A small image classifier, trained from scratch.
Training: nadamw at rate 0.0015, 40000 steps, batches of 128.
Rows from block 8 of a small image classifier, named by matrix and row number. Rows with one number belong to one neuron. Each number is 128 + 24 x the weight over its row's rms, rounded and kept within 0 to 255. All counts start at 0. Numbers have three digits each.
Before each neuron's rows are labels from the 100 images, of 14976, where the neuron reaches its largest size: "place" is the part of the image that holds the peak; "strongest on" is what is common among them. Only what is clearly more common there than usual is listed. The data: retinal OCT scans (Kermany 2017). In brackets: how many of the 100.
# gate: MLP gate (model.blocks.8.mlp.gate.weight, 416x160), inputs 0-159
# fc1: MLP up (model.blocks.8.mlp.fc1.weight, 416x160), inputs 0-159
# fc2: MLP down (model.blocks.8.mlp.fc2.weight, 160x416, transposed), outputs 0-159

place: top right (37)
strongest on: finding: choroidal neovascularization (77)
gate.96:091101122115135138154139091109175067148163124120121161118131101128133132130110148105167118138126142125142131153081137126139163130112123145109176133152139138077147127111135109122136146125144166122128096128149133075145085121145107109148140096143125123102134158117191115146156124145175143127126085144156091142111148113131124159152123135147109167123150170106112128134132127153116121132112131115160078120144123138117112171134068127166115166101079156073122144112182138094107103112126093
fc1.96:137112130120105094109116127098208093080133094126145145157134142072075157126135168115111102164094110157127100146119087159119119134152139149108167109154129118119119107117052126150133104096134114131159143141134112100108101118129133135127137126124147115118120124145129128148107109158125135189155145126152067192141145146115132150121118124126139102146164127096087151126107132067127126108108144102168135145126100140153110113117143133153137129137186125123149136124166110146104113116116125
fc2.96:130157134110140113079129156132136122103133115093146106136106148125126122149114116107160092157108095133093107117147103153135154152140128146146155104086141087138117114165097130167094117142164101155154131098123174097115123155104123107150106151092160151134162127152116145131106093071112153147109127122126116146119159107115137113153105064082099115107125139109116122169140093112126129163117139095131132169134098101163101131127160155166125143161126120168125173078147115181104132120150152

place: top left (35); middle left (29)
strongest on: finding: choroidal neovascularization (96)
gate.64:093123143110134140153107147138131115169140049148106187139108097145138144141140112142121131106121144141145185142126169107113131149104121147115134136152106144134184118153160099131137176150122149108091159135146155105147082176135119100147137138120114116128123154146164115148172162103156162111129089144145127124124083133151176139126102139160101111102133154128143100180093103178132099121139135139140118105132183143138134173141111136130121134161113117126109100139121079137129131152155112
fc1.64:106116145124129143151107136133127114169144057142109192128113097145140146143138119154113137102128134123146189143132170110108132142094117141113129141156111155125180117151150091122136161142112141103094169134146160110147083174128107108150135137123116111120112165149170114151164162113169152110141082160137124124128078142149156139128086132163109107107136155120132107185082110177132098115141133132140122101117183147142133159142125149143136132151113116118100093142128084135137134141144111
fc2.64:099114145099120157160157111148101154154106136148107133123127118151120122153153129125098171113150153092149153149108132093112136122138112118112079145119116112095155155090156148100158166099101159092097092160162129135129098117148081125137120113174106115164097153163143136139157152164149116080158109147158152125116109100145117157120171130131112092160103161136133164105121150151118101125150123118145118085094159137097154169144100138112164130099086111111134146147156151111103097152114141

place: centre (34)
strongest on: finding: choroidal neovascularization (95)
gate.72:093140128167132128142138136136119154157138133124124102147122092135152137102136133050131162109102173111134120134153117136118113112080122120167104122127118116170153104115090180107157109112156128122147131110148115137147148155091095132102134121117121142124102206114077129129113160154192103077121139153109148161142081199127154093109134101152123112135102110104123119124146094131138118146152126148131147099113139119147096144134110122151102096134094156135122122126175131132141125141155096
fc1.72:092122137147130133153143118112118141104124101108189108137118122097137106121149124119169163184140095143170102134132118146170160111099110122126125077094135112135116194091104159136103102097164124152157100140129140134084089159110134131148165163133173136161137150175099153127130166122131116101119120132100147126135091145097106145147137070089119102107091165094108114120140104137136113123117165122134116165113095117128131127122126088130123126156106150160143128104173160108119112140116127
fc2.72:100106151160148159149163104122109152148093128176117133112137102148122123099144115103101129119169171080153131152131139106108118126115122117134097146131096124108129151103174158093151146087099143093099118158124079152120125143128094133143115121126103084179084160167161100109145151153160112091166098173132155111122113135148129142133121135120137154152112134157141125116143147167116099105159130109134145106156157130079158154138098101113119110088113111092114124157134149083110092137113110

place: middle left (27)
strongest on: finding: diabetic macular edema (97)
gate.56:132102134109164123118178156120134114086104151154080099149137150116150132134150158084136102151102131116127090084099149130136124145102129103147140104129137127134113130118095094173131129120128150130123133165142161081107161137143133138141157133135166137141136166137161104155100059115161164135107105169180117121131149162082118127139134130100158112124098100161197102127134128139122163136130154125085135140162103106135138120135133163105124123100143098170152118127112108172148144092146151
fc1.56:133095134116157127112191158110137107091098154151085107143130137125151134128152154079136097147105133113143082088097149128143133139108118102147138113129128132132100142125103105194138135121119153132120122170133161090114159128138127136138153133121159130130132168132171099160095060113161170140099109164179106126133146154087122112139151125100153126136095118163191113126135107128128160142132147132095124130172104114126139134139130163110123117110146094174172124125116113169138147106136156
fc2.56:091148134134070093124127131077159132120112103093172120162112115092124157138101131095168139155100121127153121135130094147145131134118114099131139074128183109085138147096109146074116112159082141135167107164133173107119099131137109119128140141146159170089155143147154170145118126116106092129114130093144151166116125147125135174143127113136120149124125149081098175122130126113107097120111176130155123134120091144125125107150124155140164156167110128124125146116152133129145151138099166

place: centre (25)
strongest on: finding: choroidal neovascularization (97)
gate.8:080145154194143138164112153106108128142135104120116070161100117151136116117118151108116151070123129132110159143093137139113127123147137154118110130104136131129141152124171156120101154132126141082108133141138190139143105127117100108118121138130109107111094154099129155153144146137179114132096090112138151091144150111165130118112135126128110114145101187115082146136135123135159094119166115089134108072089164132153146111138111131125182105131117135184127177160121140158118110110130124
fc1.8:177132103077121127102144117151154127115124157148127167093158124111120138134145104138119101170138121124125104118161138100126117146117128108146143124160120127155124088146085094134161092108114127163149126116138062120122169119138158144127123107124136140142135100146125092113114115114083149129158173155119103166126091165101115145125132130118151127119156046132181111123123139119111168118118118165116163177159100121111097151124135118126069137119152117077136065112128118115151152142137125
fc2.8:154159104149148105100090123099146132117153097101145101143159128115130119124102134132128093151096100162095117125124121146163135135178129140146173106106151165127082092158106119153094091166119098172153177097108110111126162097124154154113123134119147151139173095091125107089124106111108152174094154073127121127177152144114102090138112141119177144124136105127132139139122142119134134160110134113133133164134086116135106092099155139139134153157135139147132119110110083149120144100167128

place: centre (30)
strongest on: finding: choroidal neovascularization (96)
gate.6:154126124091077173116110126134149105115098129143111148124106140158119119155092195142115106131178144127108116102107164174163095131161113149102120118120116144135100135148160143112178116134137165121087131102110124130132151110104145120144116106134103091131170111090117150127133092133164117155120156132090120153102175150100110094127097133118130160175130124144121097112164144116171139117143140148114126096161158118091133084125149088120131130163183124139106170148127133093106110119122149
fc1.6:122125144088134135144116101120101083130088151134085117121144158125129154126123141167140145137132111142085145099114110148118124128116180096160135123177124137115148118194130067120113166144119163142114136145130149103131114172165133104204135161140136158133147176096124125173100133141133102080140119146167087133108156075106117123104133124140109106091165134123123087114098166123152111104137104105124134138144167106126099122128166125121119086125120111097129100120131131119121128107163142
fc2.6:108163111147152115126092174131104134157116114146104106099094132154126099144147116133118133095088141163098167112140121160100105125090173134143138141142119158158149087169144143155119158152162144130119090090132152110161125168107122077151106171114091151140156137098095143147126102114109117116097153093117111162132150087122166084088114136136089095102122106131139133158161113112157145147103098136125163126126131137152100118096159101161144083157134156155119140152115123142146140131150126

place: middle left (36)
strongest on: finding: diabetic macular edema (93)
gate.298:131120131112156129115177152130110092116099183129104111137125177170148112145135115108142115103127138116111111076065138142162101179117124121173118111122114145127127106137112112119147153098134130112150099152168132107149134174100126133134132127137120126139113170135122074151116085108165165144111104170161121115131138172089159123146115113127157122160119115161184106135131149155121178133120134114101150096150122116128119163146127153117115120098145091132122143094113086178088125105155112
fc1.298:118152124148101130139077131138145162145165075133143135126122083095101149115135142153119148143127131148154146179175131111114167092119132138079130150135121110140152146124161145135105106144142139124099150108095115137117119073152152122127128133126125118109132074121124176102146177147083095110147146088103130135126107088181121140106129137119095127084148147091077150122122117106123092121143110148167103159102150147124149091116119084136120138150108163122124117162150163092151124159112149
fc2.298:158081094121154150153112091142092097140168150158101132136161100146115140132129133125107142102164136120132161153164158098100088090141149111119102167161101186133111134136150108150131141117144125109100159146099117175134109141131119130133113143118100094139112127085111110114145147172175110111160158152090102109131137146149095093099121169154128105113119081121120101102107134162142130119115092142095154102128164140142139103103128110151117127108137161108133094161126151089157105115128080

place: middle left (33)
strongest on: finding: diabetic macular edema (86)
gate.344:121064134116140168131135145165131150129122164127097121120153135139172112115115137109150101126137152108146099082108154122169129183125110159120127111112126137130124116080098106120146129103112123105119145118141152123133178137127161136097093117116126142110125141121112074157102072090159164141104113178114159110106127165084119111157124117128130157169103120159179091122122105128153175132148097086084102119147115111128144147141115133106103143107108097137129111140104109164152151100139170
fc1.344:121081132106155159116141140149137149119111173124113125124156141123170121120124119116159107146144150116133089078120154114178122179118109163128130100111140139141103114087082119127154123121103116116119144103133155121134182127122138137093105100123138142108128152111112081153100088073146160134116128178128157118119135167089104110139142112112133168167102108167180088121122097109145165125142115097076101124152107110123140160143130140100101137103112098140144102130101106154145154098131171
fc2.344:108171167103107097103139159100160131107112100089149127140136152111161100155113099107156111138087113125131100110117117164157156149120116148123144094101160086115172110137110142096123114152095117145168090107156129086115139147096153142099151108158153150095153147110118135143099107102102130146101109097160164159144129108093136163161169090118137131138137185100145176149116121102111154150126172134162116147122092142152151132147122138136133143148114127136164150096142103154131150152098126

place: centre (32)
strongest on: finding: choroidal neovascularization (100)
gate.7:157119132129140172113110109165114125121161142127103152127162127152142116131121128106132093107158183144119103134160139118143119132149128195122128194113119127155108134136137106136137102116112138110129159160134070108147129083180138126113108092147104110083104122110099084111085137135144157140174101172159118142135106194117131102125129145158157141144133116103139118140110128146125115117105086101121149136124137123184131144124140128137101123081109128063140083150128130131106096126133093
fc1.7:161106133118153160108105122152115115113163133135129159139153083133121117112130110120163090138164167156110095131157152117165123130146113198106128151122127129147103160111134092137127093122106147140135162160144069082149130084174133113120121092140130094093106106113118072126119122123114181151175103161163118147128134180098143118132123144150145145129120102104155132120119145135121123107085118105122162160143121123161129137132140136125099145089119127079133088155119142143120089097160099
fc2.7:127146161109149098105179130104179113095131124116164128098123160110135105121120101134167122170113137093157088153095129137153156144162120133124140106113155087136120148116110115123152112123115101121161140136134116105079150113128130144133161104146162141106123146157135137141116141113117158135147094157134150135157136141107167196179149102106151105151136178111119102125105108112114070137160174104152123138140094125125166130182119101097108128087107129126125084104151095129106109092132107

place: top right (50)
strongest on: finding: choroidal neovascularization (99)
gate.128:111110128121131152149176117133089130107156126134150166088136112153149084135129133106129065102127155108146114122120126116146188130112107136160115121103132140145112139104178106099120110131125121139136091155151098128092146169129119115118108133130115129098109176114120123147126085102173122137130110127123126102129140171099121177193116116157148144180109159105130135131146133147130123183127127095136101090167111111096144116116154132113094110116077136146098117124109092068147131087134153
fc1.128:102121128140133143129130098159113094158137112113142136105132111200149121126119164146129136112148142136170142160089113145137150078069156114125089157134109112150128128153181130123101155171150133146122117102088102145135078163122108106148111144131101109157135131106133139132114149142124143121098132129096093134133128095137130136133127142156095147082127172146109094153117150137168134173114132144121077102141157126104115125110141071171114113132096172117110163136147139087090103143105089
fc2.128:127119097095090142162107125136109150173119149169089149108169107136149128135117165119093143089140131141122150107116160116106097116131143106119100157174113162113165115114156142100149134117111184118080131132145118164162143103156163165098116091160091117129122119096138104105130128159161111116121147127125095122124107148133121104111159175175169145151124097162138135105123150116151150116157094163121128074127168160092126112112106141097154120126160120101139107167141138104137115131104143

place: centre (34)
strongest on: finding: choroidal neovascularization (100)
gate.404:096132123135067146115117155113135149125127139156158117147136117098102165143116155146111168113144136116109119098116122109123147145153125143085148111123135150147119143145176161126173146119149123103145143118152125145090079084169146166145171111170130123097093144150108120101128153125127152119154098153131140163127112100142109145125106150110159138148139141102117149145126154173124111111141181100134108075097150156118147129126110132092123176118134106102116080099186079139141073127126156
fc1.404:151138132124179115142143099136112106130135119100102130107128148144144092117129093107128088140102102148151143168136130155116115115111131106184106128119127113077131114109073097126081116137110129154117098140105141112157161172095118094128090150098120131162157111120166145158130104133128100148099147092139110085129151148109132097129140109136097115110110129158140121109135104101127145159117084161130147171171112099124094129128141135151125090152124147161138188159069173130127180128135116
fc2.404:141127084145119108097105144111163103108128128106155116185136155088141156164116107128164115162120100161114112096150128149167138145130113143125150107103145157160114108145119091136108095174110089144150162108119128126094155152095131135142150147102146141102148097115076104148101117116102136149114157107107158150147147113104102125127099130121128096119114084073111148137080116113144145122114162111109127166100118108172110114089157145183104170159129121157149116108113103132172147137134123