A small image classifier, trained from scratch: layers 12, 52.0 epochs.
Rows from block 3 of a small image classifier, named by matrix and row number. Rows with one number belong to one neuron. Each number is 128 + 24 x the weight over its row's rms, rounded and kept within 0 to 255. All counts start at 0.
Before each neuron's rows are labels from the 100 images, of 14976, where the neuron reaches its largest size: "strongest on" is what is common among them; "colour at peak" is the nearest of a few named colours to the mean colour under the peak. Only what is clearly more common there than usual is listed. The data: retinal OCT scans (Kermany 2017).
# gate: MLP gate (model.blocks.3.mlp.gate.weight, 416x160), inputs 80-119
# fc1: MLP up (model.blocks.3.mlp.fc1.weight, 416x160), inputs 80-119
# fc2: MLP down (model.blocks.3.mlp.fc2.weight, 160x416, transposed), outputs 80-119

strongest on: finding: choroidal neovascularization; finding: diabetic macular edema
colour at peak: grey
gate.154 [109  97 158 164 104 114 129  70 164 150 168 156 131 129  83 135 127 163 119 133 144 118 118  75 126 143 132 144 106 160 142 121 124 120 160 114 130  95  89 137]
fc1.154 [130 150  87 121 152 138 118 162  95 115 113  94 101 126 134 122 128  88 121 132 149 133 139 175 176  93 128 140 151 109  83 148 136 173 113  98 109 137 143  92]
fc2.154 [107 112 129 132 133 127 106 125 134 138 176 108  76 127 118 111 100  67 141 115 119 129 133 144 155 102 121 149 127 131 145 164 149 144 117 120  91 141 102 134]

strongest on: finding: diabetic macular edema
colour at peak: grey
gate.104 [105  92 136 160 127 154  93 112 136 134 128 107 119 155 124 164 123 135 129 115  82 111 148 152 122 105 136 146 141 155 102 159  78 153 120  95 160 125 130 186]
fc1.104 [134 172 127  70 124 123 157 141 113 104 150 149 161 123 116 113 139 107 117 153 158 130 103  88 149 159 123 104 114 117 158  87 156 107 115 141 109 157 138  77]
fc2.104 [113 120 107  84 117 116  95 158  53 142  88 132 165 147 164 134 107 148 142 151 116 110 148 110 157  98  87 131 118 142 120  88 116 145 136  64 152 141 151  86]

strongest on: finding: choroidal neovascularization; finding: diabetic macular edema
colour at peak: grey
gate.371 [138 119 141 132  75  99 146  98 126 164 120 150 160 146 130 178 128 160 142 108 130 126  97  72 144 166 136 152 151 150 148 137  87  97 190 138 152  74 104 124]
fc1.371 [123  67 144 165 108  84 113 136 139 149 128 130 137 129 155 140 135 120 132  64 112 147 132 104 131 132 132 178  91 150 144 174  69 134 170 145 151  80  99 119]
fc2.371 [149 155 124 113  90 150 159 127 121 139 104 113 172 154 141 122 122 107 132 139 143 180 169 112 164 149 128 112 167 151  99 117 193 107 162 122 110 137 143 114]

strongest on: finding: choroidal neovascularization
colour at peak: grey
gate.178 [109 105 126 147 122 106 143 131 117 139 128 146 111 107 122 150 139 147 123 157 157  84 130  81 137 125  88 108 118 131 155 100 161  94 138 151 131 118 151 148]
fc1.178 [146 105 120 160 130 110 128 110 149 150 109 101 117 112 151 161  96 133 130  77 127 129 114 218 129 132 110 134 103 111 127 222 111 115 149 148 147 144 110 156]
fc2.178 [120 140 150 148 145 136 131 167 152 154 103 100 106  69 131 166 124  80 140 132 129 142 121 151 131 116 130 150 138  81 132 111 104 118 180 172 114 117 117 121]

strongest on: finding: choroidal neovascularization
colour at peak: grey
gate.0 [160 120 137 126 155  99 155 118 148 126 125 116 127  88 177 136 101 119 127  79 142 142 159 184 109 116 144 138 114 114  94 162 120 126 163 180 146 160 120 115]
fc1.0 [120 128 127 139 110 149 162 111 129 150 115 148 146 172 103 126 151 130 118 131 134  81  84 162 150 125  94 133 136 115 146 164 141 129  95  92 120 135 120 121]
fc2.0 [ 35 130 130 120 141 124 125 113 143  96 123 121 140 140 136 106 128 158  88 140 127 143 108 126 122 147 100 123 121 196 114 141 124 115  90  84 118 132 123 105]

strongest on: finding: choroidal neovascularization
colour at peak: grey
gate.132 [126 117 121 155  80 149 101  85 162 149 175 113 146 136 117 168 147 175 123 135  93 111 144 121  76 168 119 123 137 157 114 121 139  78 137 119 128 152 113 150]
fc1.132 [145 143 120  94 167 102 144 170 100 101  89 152 110 125 147  77 106  84 127 133 156 143 128 137 165  86 127 120 115 108 158 134 106 177 108 125 115 105 141 103]
fc2.132 [153 128 111 161 157 100 150 137 145 130 151 124 139 112 106  76 102 119 122 104 163 132 138 115 138 111 119 153 112 102 147 155 112 147 156 140 150 144  92 112]

strongest on: finding: diabetic macular edema
colour at peak: grey
gate.59 [153 101 149  96 125 114 162 158  96 123 107 193 141 120 119 131 145 132 119 148 130 151 105 110  81 121 105 167 100 113  97 115 113 146 114 147 137 110 149  83]
fc1.59 [120 161  93 122 110 159 108 119 172 135 147  90 126 142 124 134 133 127 137  95 121 111 141 134 153 130 138  98 162 140 162 172 141  86 129 114 127 142 118 160]
fc2.59 [161 147 134 112 120 121 116 132 121 133 143 123 147  98 111 128  84 121 111 144 151 132 113 146 135 106 168 132 137  93 156 153 127 123 170 164 119  81 105 128]

strongest on: finding: normal
colour at peak: grey
gate.129 [150 124  89 157 144 132 144  86  90 139 142 104 105  99 131 133  96 112 129 154 155 119 146 103 125 110  94 163 103 102 132 121  79  82 148 143 119 180 112 116]
fc1.129 [146 126 102 167 135 120 146  99  93 160 121 102 103 101 118 122  83 123 104 132 174 118 158 127 187 112 105 136 110 136 136 119 108 121 151 145 106 196 111 138]
fc2.129 [147 168 148 128 144 159 105 104 129 127  92 148 150 140 162 132 121  84 124 174 142 158 108 125 106 156 119 150 118  97 134 115 161 101 106 124 140  99 154 144]

strongest on: finding: diabetic macular edema
colour at peak: grey
gate.125 [122 106 112 158 156 152  77 105 106 111 135 102 128 142 124 133 134 123 148 116  90 116 139 158 128  99  80 138 110 125 108 159  77 136 103  94 132 127 111 127]
fc1.125 [158 119 157  90 119  94 166 127 146 147 127 169 161 105 129 125 133 134  99 170 166 161  82  88  91 158 120 170 106 117 136 117 145  94 126 124 123 148 105 104]
fc2.125 [ 93 116 147  89 112 143  94 155 105 146 124 120 149 121 150 169 128 126 125 117 122 149 137 110 176  98 101  84 135 150 142 108  87 135 131  65 135 124 161 115]

strongest on: finding: choroidal neovascularization
colour at peak: grey
gate.367 [153 116 140 127 153  92 135 118 119 156 114 125  92  82 138 163 134 149 137 147 129 113 129 108 141 120 131 118 125  82 134  98 129  94 138 164 146 148 154 132]
fc1.367 [112 137 142 103 125 131 137 138 123 117 130 145 140 135  92 104 146 104 133 168 129 122 149  83 137 147 146  97 152 128 121  47 161 172 106  94 100 105 158 116]
fc2.367 [106 119 114 133  96 136 126  95 106 128 140 151 133 160 115 112 132 144 127  95 112 136 146  84 135 129 127 108 100 166 124 109 139 144  90 120 116 113 141 110]

strongest on: finding: choroidal neovascularization
colour at peak: grey
gate.81 [141 129 149 103 152 109 127 154 154 105 106 126 114 119 128  89 194 117 127 129 139 142 127 122 105 126 105 137  96 113 106 110 125 146  97 147 103 121 167  70]
fc1.81 [114 107  74 181 140 125 150 158 163 100 122 151 123 143  96 139 140 103 131 111 123 132 116  99 141 145 145 121 148 146 106 153 107 143 159  93 140 105 132 135]
fc2.81 [132 107 140 116 121 128 116 143 130 143 102 130 150 124 144 178 142 136 115 125  99 110 120 150 133 168 105 149 121 191 151 131 130 111 126  97 138  78 131 166]

strongest on: finding: choroidal neovascularization
colour at peak: grey
gate.146 [142 141 122 126  98 103 165 143 119 144 132 119 173 143 127 142 146 122 139 137 115 143  95 137 102 131 150  94 126 111  83 140 109 155 130 180 105 109 149 129]
fc1.146 [135 102 115 132  96 127 124 178 109 148 104  91 168 135 145 112 179 133 136  99  97 161 113 125 132 135 117  99  91 139  79 116 108 149 102 107  93 144 131 121]
fc2.146 [117 140 102 116 109 145 169 158 153 121 115 123 122 169 136  82 166  99 158 171 129 158 188 106 179 106 133  99 111 125  94 111 135 137  93 117 133 160 113 128]

strongest on: finding: diabetic macular edema
colour at peak: grey
gate.391 [176 116 166 151 101 127 156 169 124 169  85  89 157 139 133 154 148 150 134 109 116 129  99 102 122 146 105 102 134 116  98 112  88 126 102 124 161  79 135 145]
fc1.391 [ 69 151  95 114 158 137 112  92 128  89 164 152 102 119 120  90 122 103 128 153 149 123 146 157 146 122 159 156 124 146 152 154 154 133 142 137  73 171 131 121]
fc2.391 [153 105 128 104 119  76 150 176 104 104 130 145  85 125 156 142  89 106 139 128 123 136 111 153 136 132 159  98 117 117 164 147  58 187 161 125 147 119  97 118]

strongest on: finding: choroidal neovascularization; finding: diabetic macular edema
colour at peak: grey
gate.412 [128 135 161 140 118 145 133  58 134 166 158  96 165 163  97 119 154 136 104 108 121 108 119 122  96 166 142 152 133 142 128 133 101  59  99 110 111 125 113 149]
fc1.412 [120 105 116 151 127 129 103 122 142 156 133  87 124 124 150 112 135 136 140 110  93  86 109  67  90 123 103 130 103 148 130 131 117  92 143 104 145 124 122 126]
fc2.412 [ 71 160 121 149 101 153 123 145 155 133 116 128 151 130 125 164 149 140 163 121 113 136 115  94 111 143 114 134 132 178  86  83 163 112 141  94 127 107 128  86]

strongest on: finding: choroidal neovascularization
colour at peak: white
gate.402 [147 152 139 132 133 130  85 137 136  98 187 107 144 106 169 128 125 130 124 116 105 150 129 131 113 147 150  64 115 143  83 106 125 125 124 143 123 104 124 114]
fc1.402 [102 111  98 134 125 153 152 125 111 157  92 159 136 170  95 117 136 114 128 147 153 121 121 140 140 111 113 172 150 127 166 146 138 119 110  90 123 151 135 133]
fc2.402 [ 47 177 140 145 144 114 148 119 159 153 106 131 131 114  87 124 113 137  96 112 115 124 113 142 138 166 103 153 125 170 139 122 126 126 121 120 124 116 131  99]

strongest on: finding: choroidal neovascularization
colour at peak: grey
gate.382 [164 138 135 111 125 143 145 156 124 119  64 116 103 123 136  96 153 174 119 158 145 138 122 142  73 104 119 138 114  98 118 158 114  98 108 136  73  90 117 120]
fc1.382 [142 139 132 120 135 147 110  82 161 158 146  77 121 101 116 134 125 132 141  78  81 113 130 117 127 181 126 160 110 184  82 140 111 130 109 126 161 165 120 168]
fc2.382 [166 134 163 157 150 127 127 128 111 135 110 122 109 126  71  93 108 102 135 146 145 165 160 117 156 160 145 148  85  82 129 154 114  92 132 141  93 116 143 126]

strongest on: finding: choroidal neovascularization
colour at peak: grey
gate.55 [124 126 103 139 112 128  91  80 128 115 177 139 121 125 113 170 136 137 129 134 100 120 139 114  92 172 151 132 154 147 143 119 163  73 150 135 138 154 114 136]
fc1.55 [147 133 156 112 139 121 165 166 107 125  89 140 130 138 133  83 132 125 133 126 147 134 107 139 151  92  93 122 101 104 132 135  90 177 102 110  98 105 146 110]
fc2.55 [147 137 130 106 182  96 131 164 141 159 127 129 152  74 118  65  81 144 108 139 146 135 135 114 147 106 151 121 125 114 135 146 124 117 175 118 130 135  91 130]

strongest on: finding: choroidal neovascularization
colour at peak: grey
gate.409 [ 92 116 137 154 108 149 150 126 162 132 174 135 123 145  90 146  89 156 168 168 182 126 111 141 142 110  76 137 153 152 137 134 156 114 129 142 153 125  88 131]
fc1.409 [ 90 120 152 152 127 138 153 132 170 115 161 120 118 129  85 135  96 136 154 165 200 140 123 137 154 104  94 130 137 148 136 124 163 141 130 144 149 144  93 121]
fc2.409 [141 114 127  98 164 103 114 150 118 119 112 143 139 129 132 112 125 121 129  96  63 150 170 153 136 114 129  76 152 152  69  75 163 153 141 109 125 136 153 146]

strongest on: finding: choroidal neovascularization
colour at peak: grey
gate.50 [121 153 122 100 124 131 107 148 120 100 115 114 135 140 124 114 182 120 148 148 135 163 117 145 133  96 112 148 103 109 130 146 103 140  91 122 133 185 130 122]
fc1.50 [ 66 112 120 110  73  95 172 132 132 129 124 129 108 150 144 149 124 141 128 132 148 117 105 125 149 110 121 107 170 170 152 130 133 158 148 143 129 107 140 145]
fc2.50 [121 129 138 110  67 136 159 111 159 115 159 102  90 172 154 115 171 130 168 117 147  61 110 105 156 138 104 127 133 147 132 104 133 144 168 132 128 142 108 133]

strongest on: finding: choroidal neovascularization
colour at peak: grey
gate.175 [149 131 108 128 155 117 104 109 149  97 153 147  88 139 128  72 145 140 130 155  76 118 125 125  94 141 112 154 150  89 135 166 113 162 107 158  89 112 125 135]
fc1.175 [110 118  66 147 161 155  84 154 135 120 148 121 125 129 146 114 120  79 138 142 136 140 163 161 119  86 119 123 104 111 128 134 150 144 145 106 107 151 116 114]
fc2.175 [107 123 127  93  92  88 152 156 136 148 114 166 155 121 146 140 111 143 106 100  66 115 137 129 126 120 100 132 147 144 132 126 154 133 134  89 113 137 105 148]

strongest on: finding: choroidal neovascularization
colour at peak: grey
gate.414 [103 102 124 105  87 140 143 103 156 125 180 114 155 151 112 155 157 129 164 132 128 144  88  73 128 127  93 166  86 151 121 126 127 138 113 119 140 158  78 128]
fc1.414 [ 84 104 115  99 102 148 142 107 146 125 164 109 143 142 104 152 150 118 155 128 136 145 101 103 127 131 110 164  89 156 124 126 137 141 112 141 148 162  84 115]
fc2.414 [116 128  96 126 102 167 178 106 144 134 122  72 124 142 164 121 140 121 175 146 119 144 172 121 158 106 115 128 116 147 113 113 138 133 116 133 121 135 123 136]

strongest on: finding: choroidal neovascularization
colour at peak: grey
gate.65 [126  84 130 172 118 170  95 126 122  99 154 113 157 138 132 133 166 137 114 135 151 146 112 108 111 145  89 175  94  96 101 110 139 155 102 128 104 121 160  87]
fc1.65 [126  91 135 163 139 159 112 106 135  95 144 120 140 133 118 125 167 163 133 138 140 133 120 106 118 132  90 166  94 103  81 121 110 178  93 150 143 102 135 120]
fc2.65 [104  76 101 128 149 149 107 124 125 128 118 122 126 119 144 135 123 131 108 130 106 131 145 117 117 139 142 202  95 154 128 102 133 134 148 141 133 151 120 135]

strongest on: finding: choroidal neovascularization
colour at peak: grey
gate.93 [102 125 124 110  70 115 116 154 128  70 106 131 116 125 132 143 161 146 101 159 146 141 159 152 124  73 109 113 121  83 147 130 188 125 129 135 106 127 140 146]
fc1.93 [148 117 141 145 153 123 139  94 134 160 144 112 132 115 122 173  95  98 119 118 143 106  60  96 131 175 135 148 157 133 120 127  90 123 168 159 166 112 121 119]
fc2.93 [158 148 143 133 147  87 114 146 147 128  93 189 102 110 152 128  87 129  64  98 174 125 130 116 181 132 152 143 108  98 163 112 113 135 112 148 118 138 126 132]

strongest on: finding: choroidal neovascularization
colour at peak: grey
gate.410 [112 108 103 129 133 104 126 126 108  74 112 102 128 169 131 120 115 105 130 156 146 135 150 130 166 150 139 131 145 121 142 122  99 158 149 101 132 161 107 124]
fc1.410 [105 157 137 132 120 167 115 140 153 187 153 169 126 116 131 109 147 144 140 107 122 120 117 138 109 102  98 107 106 147 123 133 158  91  88 127 111 120 151 139]
fc2.410 [121 138 150 106 120 117 112 153 110 188 110 150 150  81 140 156 112 183 139 161 127 150 108 121  90  99 158 130 100  70 122 139  63 108 106 130 121 136 102  91]

strongest on: finding: choroidal neovascularization
colour at peak: grey
gate.120 [118 100 121 134 139  95 147 145 110  68 116 134 129 128 130 127 134  84 129 161 141 137 136 112 160 160 100 128 125 137 145 128 109 165 157 135 129 115 123 115]
fc1.120 [134 176 134 112 123 167  97  95 143 181 140 136 100 120 138 101 129 163 127 113  92 125 126 154  84  97 130 139 137 127 121 147 142  88  78 110 123 153 143 149]
fc2.120 [145 114 156 150 162 161 117 139 102 154 139 155 128  74 128 119  87 141 131 142 158  95 139 141 106  98 138 130 138  56 107 123 104 113 121 120 107 145 137 135]

strongest on: finding: diabetic macular edema
colour at peak: grey
gate.56 [127 101 148 145  62 128 161 119 152 181  81 137 180 175 115 158 152 186 154 106 110 103 122 105 117 154 130  94 157 131  99 125 121 118 112 117 164  64 138 157]
fc1.56 [118 157  89  82 152 117 119 117 116  96 164 141  78 119  95 117 102 126 118 166 151 135 121 134 155 113 137 138 137 146 175 111 133 127 136 135 118 182 106 103]
fc2.56 [133 118 126 116 100 117 173 137  94 104 146 142  58 130 141 144 131 108 128 141 128 111 120 118 123 148 114 119  81 106 194 140  75 176 145 128 130 128 140 144]

strongest on: finding: choroidal neovascularization
colour at peak: grey
gate.383 [131  91 162 104 131  97 149 127 116 144 107 112 118 106 123 135 148 113 104  91 154 149 158 145 128 127 132 124 127 122 134 148 140 139 132 130 106 110 127 165]
fc1.383 [125 100 163 108 123 108 138 130 122 135 107 127 120 118 130 133 155 119 114  98 132 127 144 158 135 131 140 118 129 127 127 163 124 144 134 109  98  93 147 185]
fc2.383 [113  92 127 130 123 134 165 120 138 136 102 151 147 164 107  88 138 125 126 109 118 143 131 133 137 142 113  93 117 157 136 145 132 160 106 139 143 110 116 118]

strongest on: finding: choroidal neovascularization
colour at peak: grey
gate.9 [ 94 127 127  84 103 128 152 128 137 156 116 106 140 138 108 170 137 172 132  97 151 100 116 135 139 196  95 108 117 149 114 120 164 133 149 141 144 152 144 166]
fc1.9 [ 93 134 123  75 101 130 153 122 146 151 109 101 142 145 118 164 143 170 127 100 123 103 103 132 124 189  86 121 116 145 111 134 151 137 131 130 138 152 152 157]
fc2.9 [108 115 155 138 112 134 147 100 150 129 116 122  85 131 150 118 158 166 113 122  76 133  93 139 134 175 118 152  92 169 134 142 114 118 114 116 125 121 170 144]

strongest on: finding: diabetic macular edema
colour at peak: grey
gate.4 [120 106 170 112 103 134 137 108 173  97 158 163 153 137  71 185 140 181 107 144 126 129  62 127 120 149 107 170 109 130 118 142 131  94 108 133 162 134 102 160]
fc1.4 [ 68 107  79 146 144 149  95  99 141  88 154 127 103 116 166 149 153 135 137  94 138 142 127 116  90 143 141 161 140 122 142 131 138 123 108 107 155 114 153 138]
fc2.4 [159 124 144 121  90 141  80 115 122 139 160  90 119 111 130 128 166 169 139 107 147 162  99  49 122 134 113 138 135 152 147 139 100 130 105 146 139 121 204 120]